A small image deblurring model, trained from scratch.
Model: 3.06M parameters, 48-pixel images, arch edsr, norm batchnorm, depths [18], widths [96].
Training: normuon at rate 0.034, 17400 steps.
Data: trained on telescope images of galaxies (Galaxy Zoo DECaLS), 88335 training examples, 6.3 epochs.
Rows from block 7 of a small image deblurring model, named by matrix and row number. Rows with one number belong to one channel. Each number is 500 + 50 x the weight over its row's rms, rounded and kept within 0 to 999. All counts start at 0. Numbers have three digits each.
After each channel's rows are labels from the 100 images, of 14976, where the channel reaches its highest value: "responds to" is what is common among them. Only what is clearly more common there than usual is listed. The data: telescope images of galaxies (Galaxy Zoo DECaLS).
# convs0: first 3x3 conv (model.blocks.7.convs.0.weight, 96x96x3x3, each kernel summed), inputs 48-95
# convs1: second 3x3 conv (model.blocks.7.convs.1.weight, 96x96x3x3, transposed, each kernel summed), outputs 48-95

convs0.92:599468473526513538616421536509461408514512525544489518524526421350521522489557496530521487494533551449569566494464512505451502455578480472529478
convs1.92:561538508606572514509576521477512577436507517463621441553467594599444424522499555572555499504640520543458500515508496486571507545472494547492555
responds to: roundness: round

convs0.49:843535501521476490499515520508527443507494496477501515531545536497489524504479468503512514549652501512513577519496485478465416547508508479530485
convs1.49:452473499490390503484439487482490762552464482541495479490438499445449435518494493505487485530386539412451466465464492472500564528458504509460477
responds to: roundness: round

convs0.59:669498488519443504529467507495439424443492538493545477484513471517489513502477534506468548514607512508489569508489476490475523492496505512510495
convs1.59:445420510499435492502485463460505682522455481492521495495450525447432467490495533498473494561257477435438463489458493497473447457449498503479485
responds to: roundness: round

convs0.30:515472498594566447481475519561589518532484489550409506459456475491425517514568467517383495492467524545562492503571562487526569426506472506471515
convs1.30:520522494487483442504485480517421449454470512451518473537594566544531465524458540432557451482402484500482487490447466476468472489456545545511563
responds to: shape: featured or disk

convs0.46:489440463474466588503515469435461582535493502514518416560604573519523415538436576506561357503473505493475427526463511485431478468548512544500520
convs1.46:484516485487514410500492483489533441515547513514578515539489435553517569419566520463567533509457483491509544467554584525562522564549414406469560
responds to: shape: featured or disk

convs0.73:471520516534535475468497432438547472651518392490530516490525512483537469475471465577542449506486441413486460477501434461440411512545436523514564
convs1.73:470476532606468481511486523473345513441543414521481535480484571522476486481514541562489448496482630500468573493447478505502569429431449542517618
responds to: spiral arms: yes

convs0.41:463535484490506495507497489490500488484461509500596482558498503529523455479479567536410548622494505486494505497493514499470480510550454476506513
convs1.41:527457490522502384463499496519521510496415499504375522345482509468512529519515385511607476371455509495503491445490484500523481510466499498487517
responds to: shape: featured or disk; edge-on disk: no; spiral arms: yes

convs0.63:448486415515513485602509453499516415455512521399486467532459470493580529483463522497577558583438551547482493537462497493541498507488537502409502
convs1.63:530443605474469530445504502432475603597462483563541518441558534533443409506508536506513487448444520496511434457479491510461475442530469514589483
responds to: shape: featured or disk; edge-on disk: no; spiral winding: tight

convs0.56:427474473584439524388482398492541430539498538430536477496492531456462487504384514461523463473450495437484482513481438495469504466433522466544466
convs1.56:451521519421567555598459566443471655519507561624524466498506551506487484485559527523499536526514511521523397530545483475522530552557550523505533
responds to: shape: star or artifact

convs0.27:473515540436511461539536581457497468546497521506516523521495457552469515485559455559545518415474521416544433424558530519528494447486499486510461
convs1.27:503482419520416552462495370490489548516477481444499492497530494480490439519489434451534472563491462588490500537429479455485524528510553491491528
responds to: shape: featured or disk; edge-on disk: no; spiral arms: yes

convs0.53:533502507434556542518553538514430516515552445479554462472511530531517512463479515598545480482524465556512512520531448511528644552513534535429458
convs1.53:492504533489409432482500463388494530455570458504491413495505458497416593461521515436437482531432527471484468439484458478451318531475486594548451
responds to: roundness: round

convs0.68:567498496528524454515534496540480556473559517556538518572471592545473453487462521546536445524539423523581610538555488493398475436527439465510541
convs1.68:403467474488481524505401567518568747527501519463518456522596563496431551511487563494481566527470525476512488448517474562524491488459517493529513
responds to: roundness: round

convs0.51:475491453448486467575461357482501475447528474483473483443488488527498502537570472468498524426416487492545510409500441553470464514510492496410472
convs1.51:519563545492502503451492522500542550572502500473541490502378483450500505549457557496626448534552484540520448539529521559430525514517498540554517
responds to: roundness: round

convs0.32:527478561482516504450607515501568487514521491500474527457544524576484532502490507541506525518444472441501455500495652558489519473552422469537480
convs1.32:415423456452517548529470498579377565488618548556419538536511539426555490486507565514601449454462490604519502494493509441492538473503461476496563
responds to: edge-on disk: no; bulge size: small; shape: star or artifact

convs0.72:544433484572553504472480506497411517462455595478562551463477508582510452564508484546531478541507400524589472502531453467478569359534518546557486
convs1.72:333405403460500480573502474543536645560536503521527454516585511475480548511470467529488430458438548428490427519545462537497526557589455491486531
responds to: shape: featured or disk; edge-on disk: no; spiral arms: yes

convs0.44:498507422439500467418448479569440538466431442448464553529520559522487513504450454522505514544472470434431504475478471551565518523419491464682470
convs1.44:442539541576494522535515552465638469498543524516484506426431512395602470513504519532443508475485545536486459471504492472446521481591488479395539
responds to: roundness: round